Weights of a small masked image model: 4.01M parameters.
Rows from block 13 of a small masked image model, named by matrix and row number. Rows with one number within an expert belong to one neuron, the router's apart. Each number is 500 + 40 x the weight over its row's rms, rounded and kept within 0 to 999. All counts start at 0. Numbers have three digits each.
Before each expert's rows are labels from the 100 images, of 14976, where the router gives the expert most weight on average: "patch colour" is the nearest of a few named colours to the mean colour under the peak. Only what is clearly more common there than usual is listed. The data: aerial photos of the United States (SatlasPretrain). In brackets: how many of the 100.
# router: router (model.blocks.13.mlp.router.weight, 4x160, trained with AdamW), inputs 0-53
# up: expert up (model.blocks.13.mlp.up, 4x80x160), inputs 0-53
# down: expert down (model.blocks.13.mlp.down, 4x160x80, transposed), outputs 0-53

# expert 3
patch colour: pink (33)
router.3:529491470536526499468544475558538569560514512481500439518506514524492524517542551522459546520414467477518449538552477537558558477449557523553431473462507518462431
up.0:544570438500504535517475472490480536442538464576404571535485479511445483524523500428479445476534445475441459498532482519511536510536521530450461465486483438540555
down.0:509431548483527462456519555535482486579483507487458508477438480566579523548472467473513511468431583519444549456514500488452521443486469517562549510523558493454497
up.1:542431521459516410481505476466445455549514457474417492571488515502568514455552500494467479498504503452555493510554474492489478497428513553528576457487540559419487
down.1:513534510456433575533498527510495477491513496430560533430538482507432499534501511519535555474461501514568496503504521486479409512488511486488468604513538432534541
up.2:476488512442415501514523533510474408555542403427562550479518506479494454524544503528510509479473499470604509516490482463403505514537539420532514443520504501540471
down.2:434536476447533489449470511497485534487462529560488497532465470570440577473517416487548537532490516469517540473474430528565451512422445525471548528487485542464472
up.3:476555456441517485514460514448530436470448471489468475548451513552541540515558508427493537457511481528450438508450460542468459435511510584489498475498558494464507
down.3:548433465423472467487492431495444560497545478539446464467454521459539508552465465486505515497538486556546497500519520541480533470550477424506462536524516522557540
up.4:487490526551531466491505486520469525524437518521438480562524503492530524538522556527493474476483425480575509517447579506492504486412509507492552516545410501505421
down.4:507479566474515549469448450512517537489425548521440497533480512513448459588519493484511547514457552541526408567394562501451452431451455406470470497514588474463433
up.5:490516525516485455546492429446484520522498475544488480520520560518571509485497504478550481525464443424562507480562452466501517432403476536498482484466518432502532
down.5:486521461461489507492502562484454509512484539504469562518500494533473481423570462483444496526435564464559499431465507524513523578476498497559455483541457556451458
up.6:497502484482472528563495511489578499486482494528521458465465493467547490517596460496475571442473499458623552444492482521566444500528445519488525484506509526526483
down.6:431507524503492563516492497476572504428552523543487442498526486462575522492527475474496583438495513480526515498481518526518394542524435484542593474529535487495512
up.7:520486506524530573471634474479459499477428504476539461585484467522496514511465498523454464515495446539476475507469417549507503492439549594566499490487493503457554
down.7:400438498501482410520377509545524529495531506544432524506541512425516485460547476549535560521484510479549505532482490474537533475480475470470442520553466539496475
up.8:506493488542504515526498509414488549529627513505445567533510525480509507510503481459509474560488534485458517416473550444454499461418479489460494458476444505448554
down.8:470557518458456441461458516529503443510379516496479439412481427579521498457528491557475511536487530496527507567516455472519514481484561544506535458472568476547465
up.9:478464449554462463566453533483472522470526461483584521566518465527551489506574553529483519530438526464538481517525473472527520557549436506559524489495453585455505
down.9:494507590480505529457539537442522522542517519536418480477500476541516518495449501454521454512535486527402538548484487444465479518478521490461497481493531432525486
up.10:574453510579433483611491444462512548528487452530490431537530478524496461520619485439505490524453580508522464497498447481457491489531511438541496484525560415500476
down.10:523561466451504534491571568448460483530524535525562545507455492513513525473465516443532491496512393540479480480461568549513539496475507578475470482475453560514578
up.11:510526466471477531555536564501478454466444494524503470589601462478486546560559548500425467441500479496512466527478549487498570503463414457482467420509447510567546
down.11:448561477600554417503443476473498513553514528479401412478443451461493508537471460422536455559513511557532519506473502517476532489496452536495580532466452565486477
up.12:529506500517441571514486471478498523506459487537583419578496562487531444406483544488430544509461488502536503469565467515509483436557388540442536595472502500506498
down.12:486492446470532437490527484499521466513505556521488513470521512456526505510558472525572468458547510490510497527440552528466508561425598506527448404591497496483444
up.13:588523544450491473472472490487482476480504504503521546479468468558439507513529478461444474518504384478486562574453507477477503541506510506522443483455508464514517
down.13:404515474551497492500518482515527513543485563499529555519502518569569547457412524571453457535426567509513526414506466516506533558453477477524544533546528521487530
up.14:457528514545543486458465398565500506524541464574509463516511585513502476468490545506514421500549464464556481514528494610523499480534546512606568519507513482540425
down.14:561524504512545514541523565500487435540518466537530492493553440485526497534487533542511447520525493483489520412488537416397541497486466478505493496430484490502555
up.15:495515451514573469497478459487426494482565495454479487502462594497523457559440461513542478532465528578518509528434509413470522510510504488588547480511487588495542
down.15:521482496530520523467498495527491525492492468475564524512488394484479534498491446477462433537464502447431508440547479530488590491580497474494512518493474470574511
up.16:580492523499483491509522521478495504549519523408476519491442521529456495592529532492500435517469559552503506446483550511409508497498532443490474462533500499487528
down.16:542609500529493482538519526502514526457446496471560532573431508525518515539422520436542454531539460482460522554478467569516514526474520474556472490485541478467502
up.17:454463503486484440525485503455515454533553541487409579469455520553561509495567422545500494457504445506489560414474523489460500489493466528464477490438535475525545
down.17:512497476488537526462537545567468520461444487499563455469514451497430479467458582503469464538441501531541489585476493518565489542484503549575514455599494515471461
up.18:539515549536504482554453518474517523553549514515528541453552592498420501460490500524529520519449463484473484474431443498460423438481508525536527493534479447424541
down.18:503479466479514496484541430587464511486526496530439509581474497467525510552529515524481512518534440463551499507528605499498551519451557438469484474459548552537483
up.19:482533411500586481511512488468462483496525513487429520529554472441520504539529507551488455529445535545557524435491512509546507583495514514548477518474488459507502
down.19:456485457449469510432527581550554505545443505497521472461498482535450506491460496495490525472491531500526454563515480488488501503348456477477497475487516581496467
up.20:545454484501500525477558581493416470547517461415507516522512454428511531495492525488535594510432526475462499482448454505485577499474519511587518485477538558468542
down.20:579524500531504519492476587410459469538523493444503518554548453488465407488456537462558503582472543493491542445521477501471544515455507498537475472491387515476467
up.21:559490397530526506510470511513471504494466547550577457490533481495512494539555417455548508449553492506512486593508460522536490517427558448493466494548423556528475
down.21:471475577498486549480534591558547485555481507567502495505506484527430410418441523492532481565522533496506481540486448507510462517499521531563512512517495581489394
up.22:443495425511446417545425531548460488481550471494481501606524495465525473533569583513565516469398573456507483520539554492538499488480455522465491510515491559477544
down.22:493470465489475461437477535470525504440525462477480464577522474450509446510520440501535537558491500433473578548471526458440558609485511530465611475513498516547534
up.23:423490516486535459542482454486484541471524480540537487532494483460488499511551482496490456476464484570547433472474462434601492516522545448482443548478499562528497
down.23:494539538475469545459563540488486536405495511433449588534511468542489455479475502478563474520513535470413545499534500459452539550483447516537480452560484468466507
up.24:489491536538495539511510540530508505494501438513554484484494550498454541441552589517455513511465513505519492497479529497588536479518550571503490460547534492458495
down.24:505468460425550471527516462439485502493476414484493487505503530476547481417509460478528567495477577473560466512475552547480473532618452505451447438490511441486488
up.25:498498528534589466519503548439487516515518516431554517487531517518419516443514530526491538521509460537536515586510452438482477431440549465485418554480429489482462
down.25:459488463431475502469503437466498472453560448540461471500475560422455512536508507468507445547543531457543474474476527578553490580503446456460561496501539494433531
up.26:531540538485504457557509490417431538484502478481466477547472496454486522538416484528567445556488441490553526533579487456513595508464514508596483519514578474503453
down.26:492442496520498552478508489507544480553482483510502485424511441565503439423591484519421504511435533476537484529443501489493433474487445542523475421511458521506523

# expert 0
patch colour: brown (80)
router.0:499492466558474537534500440462481554522504544484469468491479546450496527474511498496520426462515536563506457497487499564448453454477539492445455496531463443501549
up.0:466526536515579511515501475529387506464540479538455511463505522539458520426458516475458491428528519490538528521503512503497546502428469489506449451558539473453484
down.0:491486520506511507503444434542425420539520528464543499427473499515508462538489586492475465450503458540558467501594531550517468465460516544498437498526478498433519
up.1:553521568462485491510540458499486377473440454467515520423438506475517440513590512498575530477504498485566502535476534473543478460584421485538471479549543497555445
down.1:426560517487472486491483548511551536508523523503533540607508551562549508499501498483523515460469549544464509441542467501477488526542552495472555485505477452424483
up.2:527470545516536526577472542515480412481463538484483496505480493518425498502538544547514494535551551545472482518485574483515497552520566527465508521499526528421498
down.2:513557453464514503519499505434571508503465456453506496467502504512536465507512500492544470472500464472464539519511472531463467475564448486481591475507512591544459
up.3:501456377436499523415559548521475488515423503502473535521479497459470530452523533470507529522490509464571519460503528495477459581414576477484525453493442508543517
down.3:489502529520454500501439505493503539558577465531507446572463511430548475461390472504418483499477472490439483463564541479558565557557603468526485492559467403557508
up.4:513478537473474534530550514495461495442482591390541500561565489424508488513571546487534496421483503489405532391420495500544501485587514528489540533482510540570544
down.4:567547522480491477431456502548539458523434431509446514481433488575464460461477410486500506526495544492506416500504484509483472510490515507511509410524482537528419
up.5:490485497497547472580565498541484471438480454466518511541491423496501465464455476503522497503558555526414585467505500492501506563524443552547490440573490492563519
down.5:525543509528535543466518451470424539485600467521542533514550526527504472533487521504527447479494468479544443442467496467474529477454509436519475484489409546476509
up.6:503554482519433495553456466480526476515482529558487554454530563539539549440507445476505437437562426560466488484434527445535524476543465436465503511466515460511548
down.6:487538448589440562498428473514520556571492509485520570451538553461460478407531564545479409471540499458521464426526563537460490527529494558572450524500494541488538
up.7:545473463522542430480508510517484517463460501562514525534538456542504486434486525496531473534605545453481476566498513521549523517419500531483535484535520456412433
down.7:490481568429446536457499476525523525526471498472501434497420521474510485591467489512589526459419466584468566435581488472496534498530509455543493525460481489514505
up.8:459500426469482544503556528479507459436492469523543460471508442552503551506460510483536461457496490544465488418390537525635446528467514534541501478488519421506439
down.8:508446492488491504551477482634533496532586522529498549474499489421563504521507511525518486481574471526550493474523489471491440522523508439531399491502502450523563
up.9:395460516504491419454502526474534443503557440519553475509505538511543468499498507544562439576564487502451485554502501480558475546542481501471457556554474524521493
down.9:542485492459514515482545504477472418517488576428553485512494516503504446527527459473449500497456582465525493510489483554426448522558529478616491478494535463536498
up.10:499443513495501466465527513483500472485478487545501487606505485429463506550529550490517519538473574503452463439496512520543416498515585452514438462483499435458437
down.10:527587469513478467502466511494471480436443486456486509489443564529558529524440425445536431452533486557522475530529522557503509532478537551517549496508514473564503
up.11:495485478551505501451478467474520476477434578574501526526444468561438524530500507487521455465544476518510449502539546474478526573476435464468407445498473510513451
down.11:500484527431445396512513511599487515517525418466554529502539482483536486489519507606488575606486549490479472448466517514513481493548524543533509522454544488460491
up.12:569470544580575521532518494555458448526527498537517431526563473506484466458544451430553480431499487516492507535498488508472555468481517470502502489498512477519422
down.12:527492481431474480454536526480465489518449462512521506487524501477467496495539505526483543539454467543499500533472503510504451450487415482523479485489587545435509
up.13:560532541506504489582538511456428418481459551539398446514525461462529559516603504516499495502481570525505477511498488561511466442493502537498429480527541503492535
down.13:496569505447507526502499562438567471532469468518626587425480517514509431477558469444505472468499487492458511461473507495474473550567487523501456443419477525481476
up.14:481604550475509539438539536502434411471510507419469562521492520545591509549460465509603511533515508548458565481481526480454521512475538476442596461471485495556514
down.14:515459442481468456521471539489550474508541566485497443504510505490493469488491548484540458497459531528444507503504510493448507477506590521502483511480502512533544
up.15:478517621496464478492446538455474571512497434454419520455566462462493473459576471433475536500465397467540543464459473451455444494449488441520503546496513508477496
down.15:512478563456443536471483592515471501471475443496524532462501457519509500456478497490478499458487469514529480439512571531482411552438616477468491554515545460491516
up.16:542485504531539473551509425555461493496472522536538549509524511521479469421514452484497455512509477503552443520535610573516533467443490557551460510499442548536463
down.16:455519526523502426515536492482504505500455497500485513468480443508493511539545542492448460441541536482456480503494409424481465447551456493451494497529612466482524
up.17:490491520493518457537499512527448491504469429497552519466512423465469480566496549442475462576530473516469506557509495473439568511544543459557462514528471467451561
down.17:576505447494521504536516541525477515450500439518561542446584411536540538535487531477511464540579551548480547567536490530490454503499515471545494474524438499459519
up.18:505470467438535524538494487549489540475613498462597552458430570520513495492478454494530556457491550448431520567524599509507506489556485479429450574490523443504513
down.18:473516577576464443416497516428462532455426472567436459568497502492557451505595516504480506462509533601492461464472499514539485501485472521527471501438467456468470
up.19:493450479523507568495494506537497505560494483520449468469450550509521506557444513533552457552533578485520505455496405519496497566504520441541582550484483468557482
down.19:489487487495477551503507468489513465540532493504529512483545572565523522480503487534550458461505512521439527434500519484497463522542551500473454514506455489443510
up.20:468562480494524502531526488504510458475468491529551516451501492504468569513509500516546469506569534546449499493494576563537437546535509532474442511532484479466511
down.20:479462404560453503478460477513456544458555463505485505511520524476487519478500597482433521491423516468499519473568595521477511475487464505450512512505464491554447
up.21:486515540551475488499530487521474455546517492469506612434496558507482536471553583532487495455433486440461495437456581517467502513476472523442512491489475489505486
down.21:508503443487545521532509480512473509515510514460551412457512530509516474460416443484540518543549477545536516582487472528508510513473486436552516540511474559466512
up.22:559451528547506527545480473425525427495444524523460520516467479464566500573541460535503529462539552532468482440473512532508471516555500533552440527497538516569537
down.22:485555539541534511479549498567445475491503499537513528423484443549404480440522493492486497468500467520511492539493506520499491476420563422410545455434427470415476
up.23:452460493470546501480512451452436453541534540489513555471470603474499482480589509511508449384512518526499517470462570516559438561531439510438487532511487537572481
down.23:537480464517488442540464479564475488470543491509477442487575535466440517474526599537399537538462497441528489525525522509456449538412486476535523479525450510385470
up.24:519477468508508541524551429418474497468445511488594524540507475411511484498486504531513473548528461504587501581603509513523474512526492522499435498479436519516454
down.24:529507517509462453497456555536479531468527494487408506490458569580506509525444493495510532425530523486470479445448493530518508439433530473495527517514527475559541
up.25:495489516497472472424502407514469494481406459452471456517396542526438528420483518600478466471476547510542558508483492522599486497551535557415494507531491510471501
down.25:529477442459472515591508490512502491470578482525557527475544489543484531431411501471456465514537534518499591467577559568476445556487516494445475520517554435466481
up.26:529470488447517536472513560479514419520450521394420513518465475513506473556385462558574486486495510472478480477532464483450569550507454532556541535540493489603510
down.26:513484527477548521519513494499468481520451583482447551503551489498576539507516431456517477503494452423414494399536439507523531410496550483445475521499533398499527

# expert 2
patch colour: pink (34)
router.2:485602496482461488555499542492522443545564528467502574468493457546521480507553415556550487429531539456474547489475541533522550466502537530523554492536485519511551
up.0:572484496494448507484490565535511482489515460528494516519449543493496499477501521486472511557526481502508390474455439543549596474534491530540430489469546503493477
down.0:516529493433522471467526497517477547536504476541483519558512532505532441454464547527486446541489464514476507530451582544496554485492485488487476503476502481415486
up.1:521511489540528533489533494498543515504426566459594534405484476514449450493460404473430505483489481477539497519538520535468505468542396514502494454567564478519489
down.1:457486562485476512457520491453446499486475480589434502519503466495503504505560490571511433460588509451496454393492490426443493454514491523439484493507408503494511
up.2:542489436506429495499486557512458557528546452476453503508493432540453536501595448479470501472498535447537483585484566532504539553491549444455422499492511520474510
down.2:522539503474530565501534431497518470508539551511542543479473522511545517463449476496465486427505477421550578484526465478543535517487502439511544542480540547481511
up.3:473494510540493544512508533559550469501453563483513524482520524491512555553559422544475577568542492426533504515506471445527482505477409487499506443508528512486485
down.3:556525521629504480513483518500497520475494528548495449490509524516522451515517439568498489498516525444529478472549543487491486543485469568473546467492480482541491
up.4:480443538440546499448498463525486495518500459456477548441435590502524465480471505488499466513492509450452472462489542449554477586521552489538528535496434559510523
down.4:544508518528444532508498515491420549446462497598530483561533429531478534575551478482526508507496438498512509506487437426501550419490459516515505487548470515557563
up.5:434536558536551446490547475547468480563536526514432503452534486522533519481582562517521544498538436539588486518569505512453480541479551578490494450531541474457509
down.5:582559424478447562502539495474508498477452488506506511479466500495407477462493494500473450501471569478481497507456437504508540406567472438538461521458534519511447
up.6:483528512403490476488508500526550452479441443555508530526514469428513603555459533513538460471536512550484521484458591502519510521473510494454471505424473545483490
down.6:534425483601500514497444476439455522476566505467486518511561527451524454395499471456530520460504531485521493473558515548493551463525460425492474509441466481474456
up.7:551578410553468506507441479518546469549423490565501430435523533497532500477547459521500534483574484412569572513522485477505502534481527593520540457569512428417458
down.7:509495566511467492579466499503474475539515481459509541568488505487526533461427545553578506495451502478381480469488494553467586461525504537524469469501470494476473
up.8:560484485526431479514488513546561486560496431457542533466481452492523533516497492486500466481464446456560479464472439607475558463601521462514487492540471561561493
down.8:430486515433460531451484490511465502538504517540511526455519474570507533545537454467482519497567436490459519480535578408503453526539482469539547534510535422524522
up.9:494414487532518438530440536419547473526487549507553442447623502532499513459483522452528461477480474491488447465508525513533472498468508519523472513487526473481505
down.9:477506499504541557455499545508458503505455501458495559537505494478528534541494492523459509512414530441534455475529461503566497534488486468485538595532400426536507
up.10:519497464469562507472483504486474534493533501600396571491515493441557480542550484475588533421567505529495471443533567497503484556591500417432480484476552486516542
down.10:567492477491533488511518466593537438483480519509563498605505554517517479532490498543453481544543525540503490508533502492517513486378505567501522552474413550495525
up.11:515445503525465444548476499447485487474458599464568478458530439524569517517438490518486509529501507537469596535577529515457485503474520417458571410540458442496503
down.11:489462522538509506455546410559468501451471452517424539505543564474528462544584557493557578490440522498525484446446531471481471507533485528486473462521482549506484
up.12:522448544494470479498505526499463502449473495461519559559533465524470497535461545511456579507543508497494476477510485543464492530444465549521479501502587460446525
down.12:465506532510543546530573507466569511427466552502454547519508522537473532512549481585471479457459589442482545534463531461483430483449461473396522502492463485533494
up.13:500496508527606518490485478550492542499476531456387494440512523517493462526512495539503532491467514556490514538468500517465494460475483489514468449551584497496519
down.13:522447527515423426514493507456513442499489482557484516484486516556516547526440553462515530524442532579514448515468523524494493471474560476473501467484524498513522
up.14:538560533504500475487470481434486504476418465515444500484453504524434542550567537518489504553499432443566487455477493476503509565591491504533464446489455465465413
down.14:534584478541477485524494573424470500568505468481477540441535447504455541486522533457504456573529448475468523494462488469448466534560484482468499479527376462474458
up.15:524503527514572475565540511523554539517541520450574462449566504506508474437525492542441515445491444492531529535511474523546523513530498472530498476545468484497485
down.15:510538508529488480453507463509510496490522523539428527518555464484526515533489483510529554520505495488496503463546526499501474547521467491480462534461533469546534
up.16:514421526518541580467512473544458516522484539511492532514544463497478486515477534514511428439474500438507509484572525466447560475539517502455547572494498555536506
down.16:510528580526433508483523462479493525459483490531417552492462468509520524566566517527512518584553492490480533519529446550491437520485527408594532437520543483420498
up.17:545511480477404447473482514497493421520405476446497508473511478490552527522513524534503503479483488439506557517518492552495503545528417569553489448525431395500445
down.17:429531457503571480516570482472489546521535530455439494498547533453439494528449514568489505523556488520523525436516610581554531502539460441542502557451482443518520
up.18:508492446501496524525558544461544473536506501503453481542552540491459517537410524586479535456498428516519485528517567493482502572506556502505494564533464538484473
down.18:497527447497567595514506478471460452519536500550552465466501564492523500403510559533563495445474485527535512495476531530485499454512507478534507545517498540411501
up.19:511546517628549463512490497502477514539596485471500427498493484540429512470518533465524438494507540451547508480498458473520566521514548490518512379510496473467470
down.19:523553570497477526509514450520549474543442500552458459508444478494400514452521456526484515520477501485443481495524525520546486459569513470517513501477440573474484
up.20:543517467459518561515462516469511500496514540544441484537514509544575420526508495503432566458560527513480555501530456527493482467430537453504496437567471504569535
down.20:489554460598473513486446496474498506512468493487508542566411537450481639544515543509523461395431513504544507417516455525493520592561488569498482475439433530440523
up.21:513546454514535496491470502444496533478511537576420513549513459469612448470482472487555473474529514538472472505539486551452533447543531480482491478471436440580542
down.21:505441540513504440459507505530494465511535514515512488437563475519526484521567560477523505460499489521580543538531444487490417576414474575511454492575555558477575
up.22:436471447507525476482568510431501541428517501537520520523508421503506485512528456510523514410564620520521473473547469504544413477500525472459504513515454546538533
down.22:502530486491616516537489607520466471536505493518498524459510524488540546436423426521476518581550467469584480529497425527539493470546491539457453552488482535514416
up.23:548492530540465475492483481513488521505568534502552508486510537530513555438463439464526478469586511507455439492524491476383563457485509517523475550505573466499614
down.23:460556568507468472496480518514502473509421550501461533400482512504560489506530474566513499484493522584425467483460464519519484455529520533460482489536542515600487
up.24:505470545507528501507554536526530508500498578467483498485500496521468463513450500531480513486417516485433511414543499430435596566495426540492511556596491504517543
down.24:525531492507473444583515580482501519522485471510536492487564539455545478450533459491483546527472613483572532515477502491499541469455450513522507416467488467413516
up.25:464490576490486552492526502546529500524425538440543539427488527481565497556480504584466554418509574530509463430467496485543550469499427516450544527532592571499555
down.25:506523552440488537502479443533482487497488509524441521533507486489535554517600459498463567459467482500529481443488508477496517464524428490536486512494620564481552
up.26:493402458545505532540462554509475595483530494484513461526490536453485444535396555490565512403527524495459426490500465469496501501549508545449518485504469515527505
down.26:511578441547421510513488514486551484500533474491508470478511503502522553560542529466446445553492500468520476480455551474454541492516475442545502515477518460525484

# expert 1
patch colour: black (44)
router.1:468471514515494462471481557480460476485466438440501458555540461497456469439420483464510514500480542491466547541526532464479541493473439455483517453523538395509489
up.0:469514521470453541563495546532457489475464495500523463453465418485461521519522528549548491507463550533445484435499514517570491531538464504513533474476461502429502
down.0:545430521481464457484542502463515493522455568491462527495469495532533444566484515490524475510521499519527450449475492461452506474472495496508480433521478547542543
up.1:444576510477586482510546516530501504533533494528472525462477446597412518489461584449518487545505444526526512511523491529550516587466490486419450425542472489461469
down.1:576493504508391560515500519545434525515518427438512480521519483435511500509525483477473514503455537471463523481538551488460507488549484473529563552473538545520552
up.2:402458462460440505470474403477417550514502477435493555478494527587554487521476491480506445488472543460506495476477505512512542509529452471509480503509546501528505
down.2:504510489450451456524514511434472518457565546507545453539550488521537590594516435473578543506535551543490548519562471454422486553519557542502468517488506534533506
up.3:499477502493489517490450527517471533454572559528530457521493451517528473481495502508449465496454475499542548542475480524448523531435564502535561498541484538604542
down.3:513470491469509507454521493487561482527455528499521493509547477437441577537554526512548529456556534558483464427544453489516527485483477456462499482471496473432418
up.4:475520475547491526543508513517464484539465466472519500510478545502543486418404479488519574443498483464439527538483479462538515481612478537469514608475448487540537
down.4:435482476565503504491506512506513444526505513478539446529535475469545523475475487527544509522490528440484506441507529591509519522484507549530518505520472549509558
up.5:509548506521558436484464493525536510495578469456435540414549534500536519510516443526404547527517520413513494509487522510532516480500532555470429482528555561486497
down.5:473506524486550536543491499522543529485524511489485494533517519468512466513532565425430578529599492538542509502552448490524508568538480489407492508513501480580441
up.6:469556533527542519500526463554440504477552429563437466586456573528452523530584496507513529502476499490495513505478495519507545559485513437455581539466453463505545
down.6:608536528446488502523545469481575517509487463541525450457494468469516512455483528421511472515530425451530543517542442473543461450511497478539486460477573539473463
up.7:492522481480551529561515527437491491577559547465480561561581537501484475495457462499515455551481469451431524506556491492443485464441519446520447544574502474412453
down.7:543521450512505509495473478527464479485523474597416551533463505484533510541505458559527517484566511506494535510513494479454556468463517504455442442498522516526508
up.8:487502566577442504493537491484486552570489554497531481452450514525527544427542471449535476486524524480516514466488534512400470483501518579489495495501498471469457
down.8:497491469523481494488477456469581523566491507487447532475609490489535508488465485593547567536546501478517539484510495399566557460513485502434510416491496523538540
up.9:493456475497543521453521462498543430488520557432524470547567390476472524512481472589441506476500549465566549477481581494510490546454509558479463508469487494538486
down.9:433521544446468473444524516488535507434554504565543493457476503541499480556519473490535384556483533471519389554430490512512463570399485528469531529535489554531568
up.10:525454495466534481459519501492465497514437563584532551517525480479468496513476444504608454516521480513443559441512529472522500493490458488490476457468425498531451
down.10:518472486508541497563447504451461457544448525532514505427504473500413424458451407532539483466562491533542458472573586478528513447503477519515483444494442377541486
up.11:521531586499493472495534484491433532526504537460413458505512483509515559452526545517484437567489486487477553573494521504503545447499491493496542395508527504468522
down.11:469466573525482495579497511512506554542535500486525542457472533525475546502538517422507537545457561473524460427458482490524570466478410453523560569552490626471532
up.12:487462448544459468475508505555549539493434452512492431529551477464500494468536472526491486522517438463621412484555489475502482542547492440500561506511524486519459
down.12:522560501450516561490503476533483416507560545499473549479494537556469540539471535459500518487501480477455525575418489537425512498457562552502495547390518517431494
up.13:551491553506435585514536540400492483548539512561432449523461466512577510558533515473486440522535477500551441477536454551431516475415530496483489552491461478482554
down.13:559481498469524485516535502484545505486441518480545498527518471464448503556553524515513487506508497470570425517521459538507478451495499547482531513555521562394440
up.14:554445520408478514475467482539509486475502471502586436495482535489517485563568614497522542491463562510459491470507580542533519484483477429483481497558459463539508
down.14:521495497479540502514529511506485546471481456513563505565537469537489505517483597508504523530447489497545562493438549477567548543551508495527496484506423525494503
up.15:449570548527503469564525441536505503546510473513451504557514526565534454480562538428549486551533457423476452443470490480531495497509419478461450410513558551516481
down.15:508515527566476507432426511442436545484453530523448540489541523502467537542492468492515508468449481465560509478475451499549553525480511446487523531490527432502512
up.16:526506494508559500543512479550511523530518557456458497545560507487569502544456519532427486534503499514472505440517448559526585538521522516506510445550455441526548
down.16:447453464476475480451434474457601509524506467447586495501460467475448442524547541492582563528538460454522494510504562493531510527519455481472472527503559537494467
up.17:528571536489570443540490488492568490486527469492467501487552529590483465457457408501491526510500486486542479473464529512522548469499423485547514497504517480485529
down.17:542468475478408495499454496568482511505491480481477499508457451510531484558576536439498506557499527494453545554524441469391451507455510512484497431591609440457467
up.18:500493524535534439516531488502442548573504515498514527552488455471489432482495536473544460505504506478485472489545489512468495590481442490483457498524523499488464
down.18:509469499436487474454414497523547515503484485525530498474484464496481468498423482498535516482522471518488577432546501466480538506476490484460527493499473509544491
up.19:510495579467496499493531523482468512527483492452500498530518442445509527523532461566531509460419503485409461591560505511478567563458470518548448431500429540458504
down.19:477509500545565515532438499516447486558458527549509533427529467510530509463499540507490531527567510450522542473489531459469477501528520501549468510539404471520486
up.20:471492473454508544513486437517565472474534519413522495542527572503477527555528559549516480554451508569546476534430483514485464496495520525521459543542478531477489
down.20:517538491483502456445497543563514498495447541519490500490486520475473506563522513503495502525530507466551518431499521490443535482490484444495530492501500528512497
up.21:507466550462440504480569481506481477503481506550580503501499498504417501445505469463540527495462490510477540501614488519566509492470513576433512460522535543461488
down.21:509459480562549382434469479420510549534551459483421533477407477576521503552482489560421459507486525527546564460436540456445478517550470461557495461445490518486492
up.22:525580481543446499505476440491492524529491491481403485500511474481482530508562535390527437473501548492520559522459514608528605525506513457502494505449438494498532
down.22:489493514484467501545509578526472470423506559534530469498400529432520487482484454520474498496521555483425484492470563440517470511551476517531531514461541507433571
up.23:475482487535573485532494554544517509504501534532479479552530522487466465494492442551448475503521528502370481443483474519473514508479484517467488520491534524581553
down.23:462576508509522438513475525492536496510551507513431508435475508480486491487543457465500482512483448548630518553457492481472518479481553443476482500483450544420480
up.24:470477492521485500509505493451570508572503575498498495467482467491517509582417570498463473511499590539521483469531544555456491462515532528495521435448466514553563
down.24:510500529477491453530471494489419548442452513508520502515395463468496514496484531491537519452447481412548448494530433527513532576583538538480443533517543488548448
up.25:555531517492457439537502554450461433529520424516534469515488513539502553444524455495507483548538537482589572532538484524480441489526564530540510512491490530430477
down.25:468494541483476550517513571388495484481433504519485480488546523535489507424561517523465487535517502514547484541509550509465456569460545465506451523492488600386440
up.26:549516483525536497494524511504477569530506498382473511527509472487527489475442488469553540525551516520576537564509471501461440475473570493486473540468497491456420
down.26:454430536394499469443498475602506489509470490494535495553454505519565559537507475460517416475524474460445455472499472555481474520492563481434527518533520524521488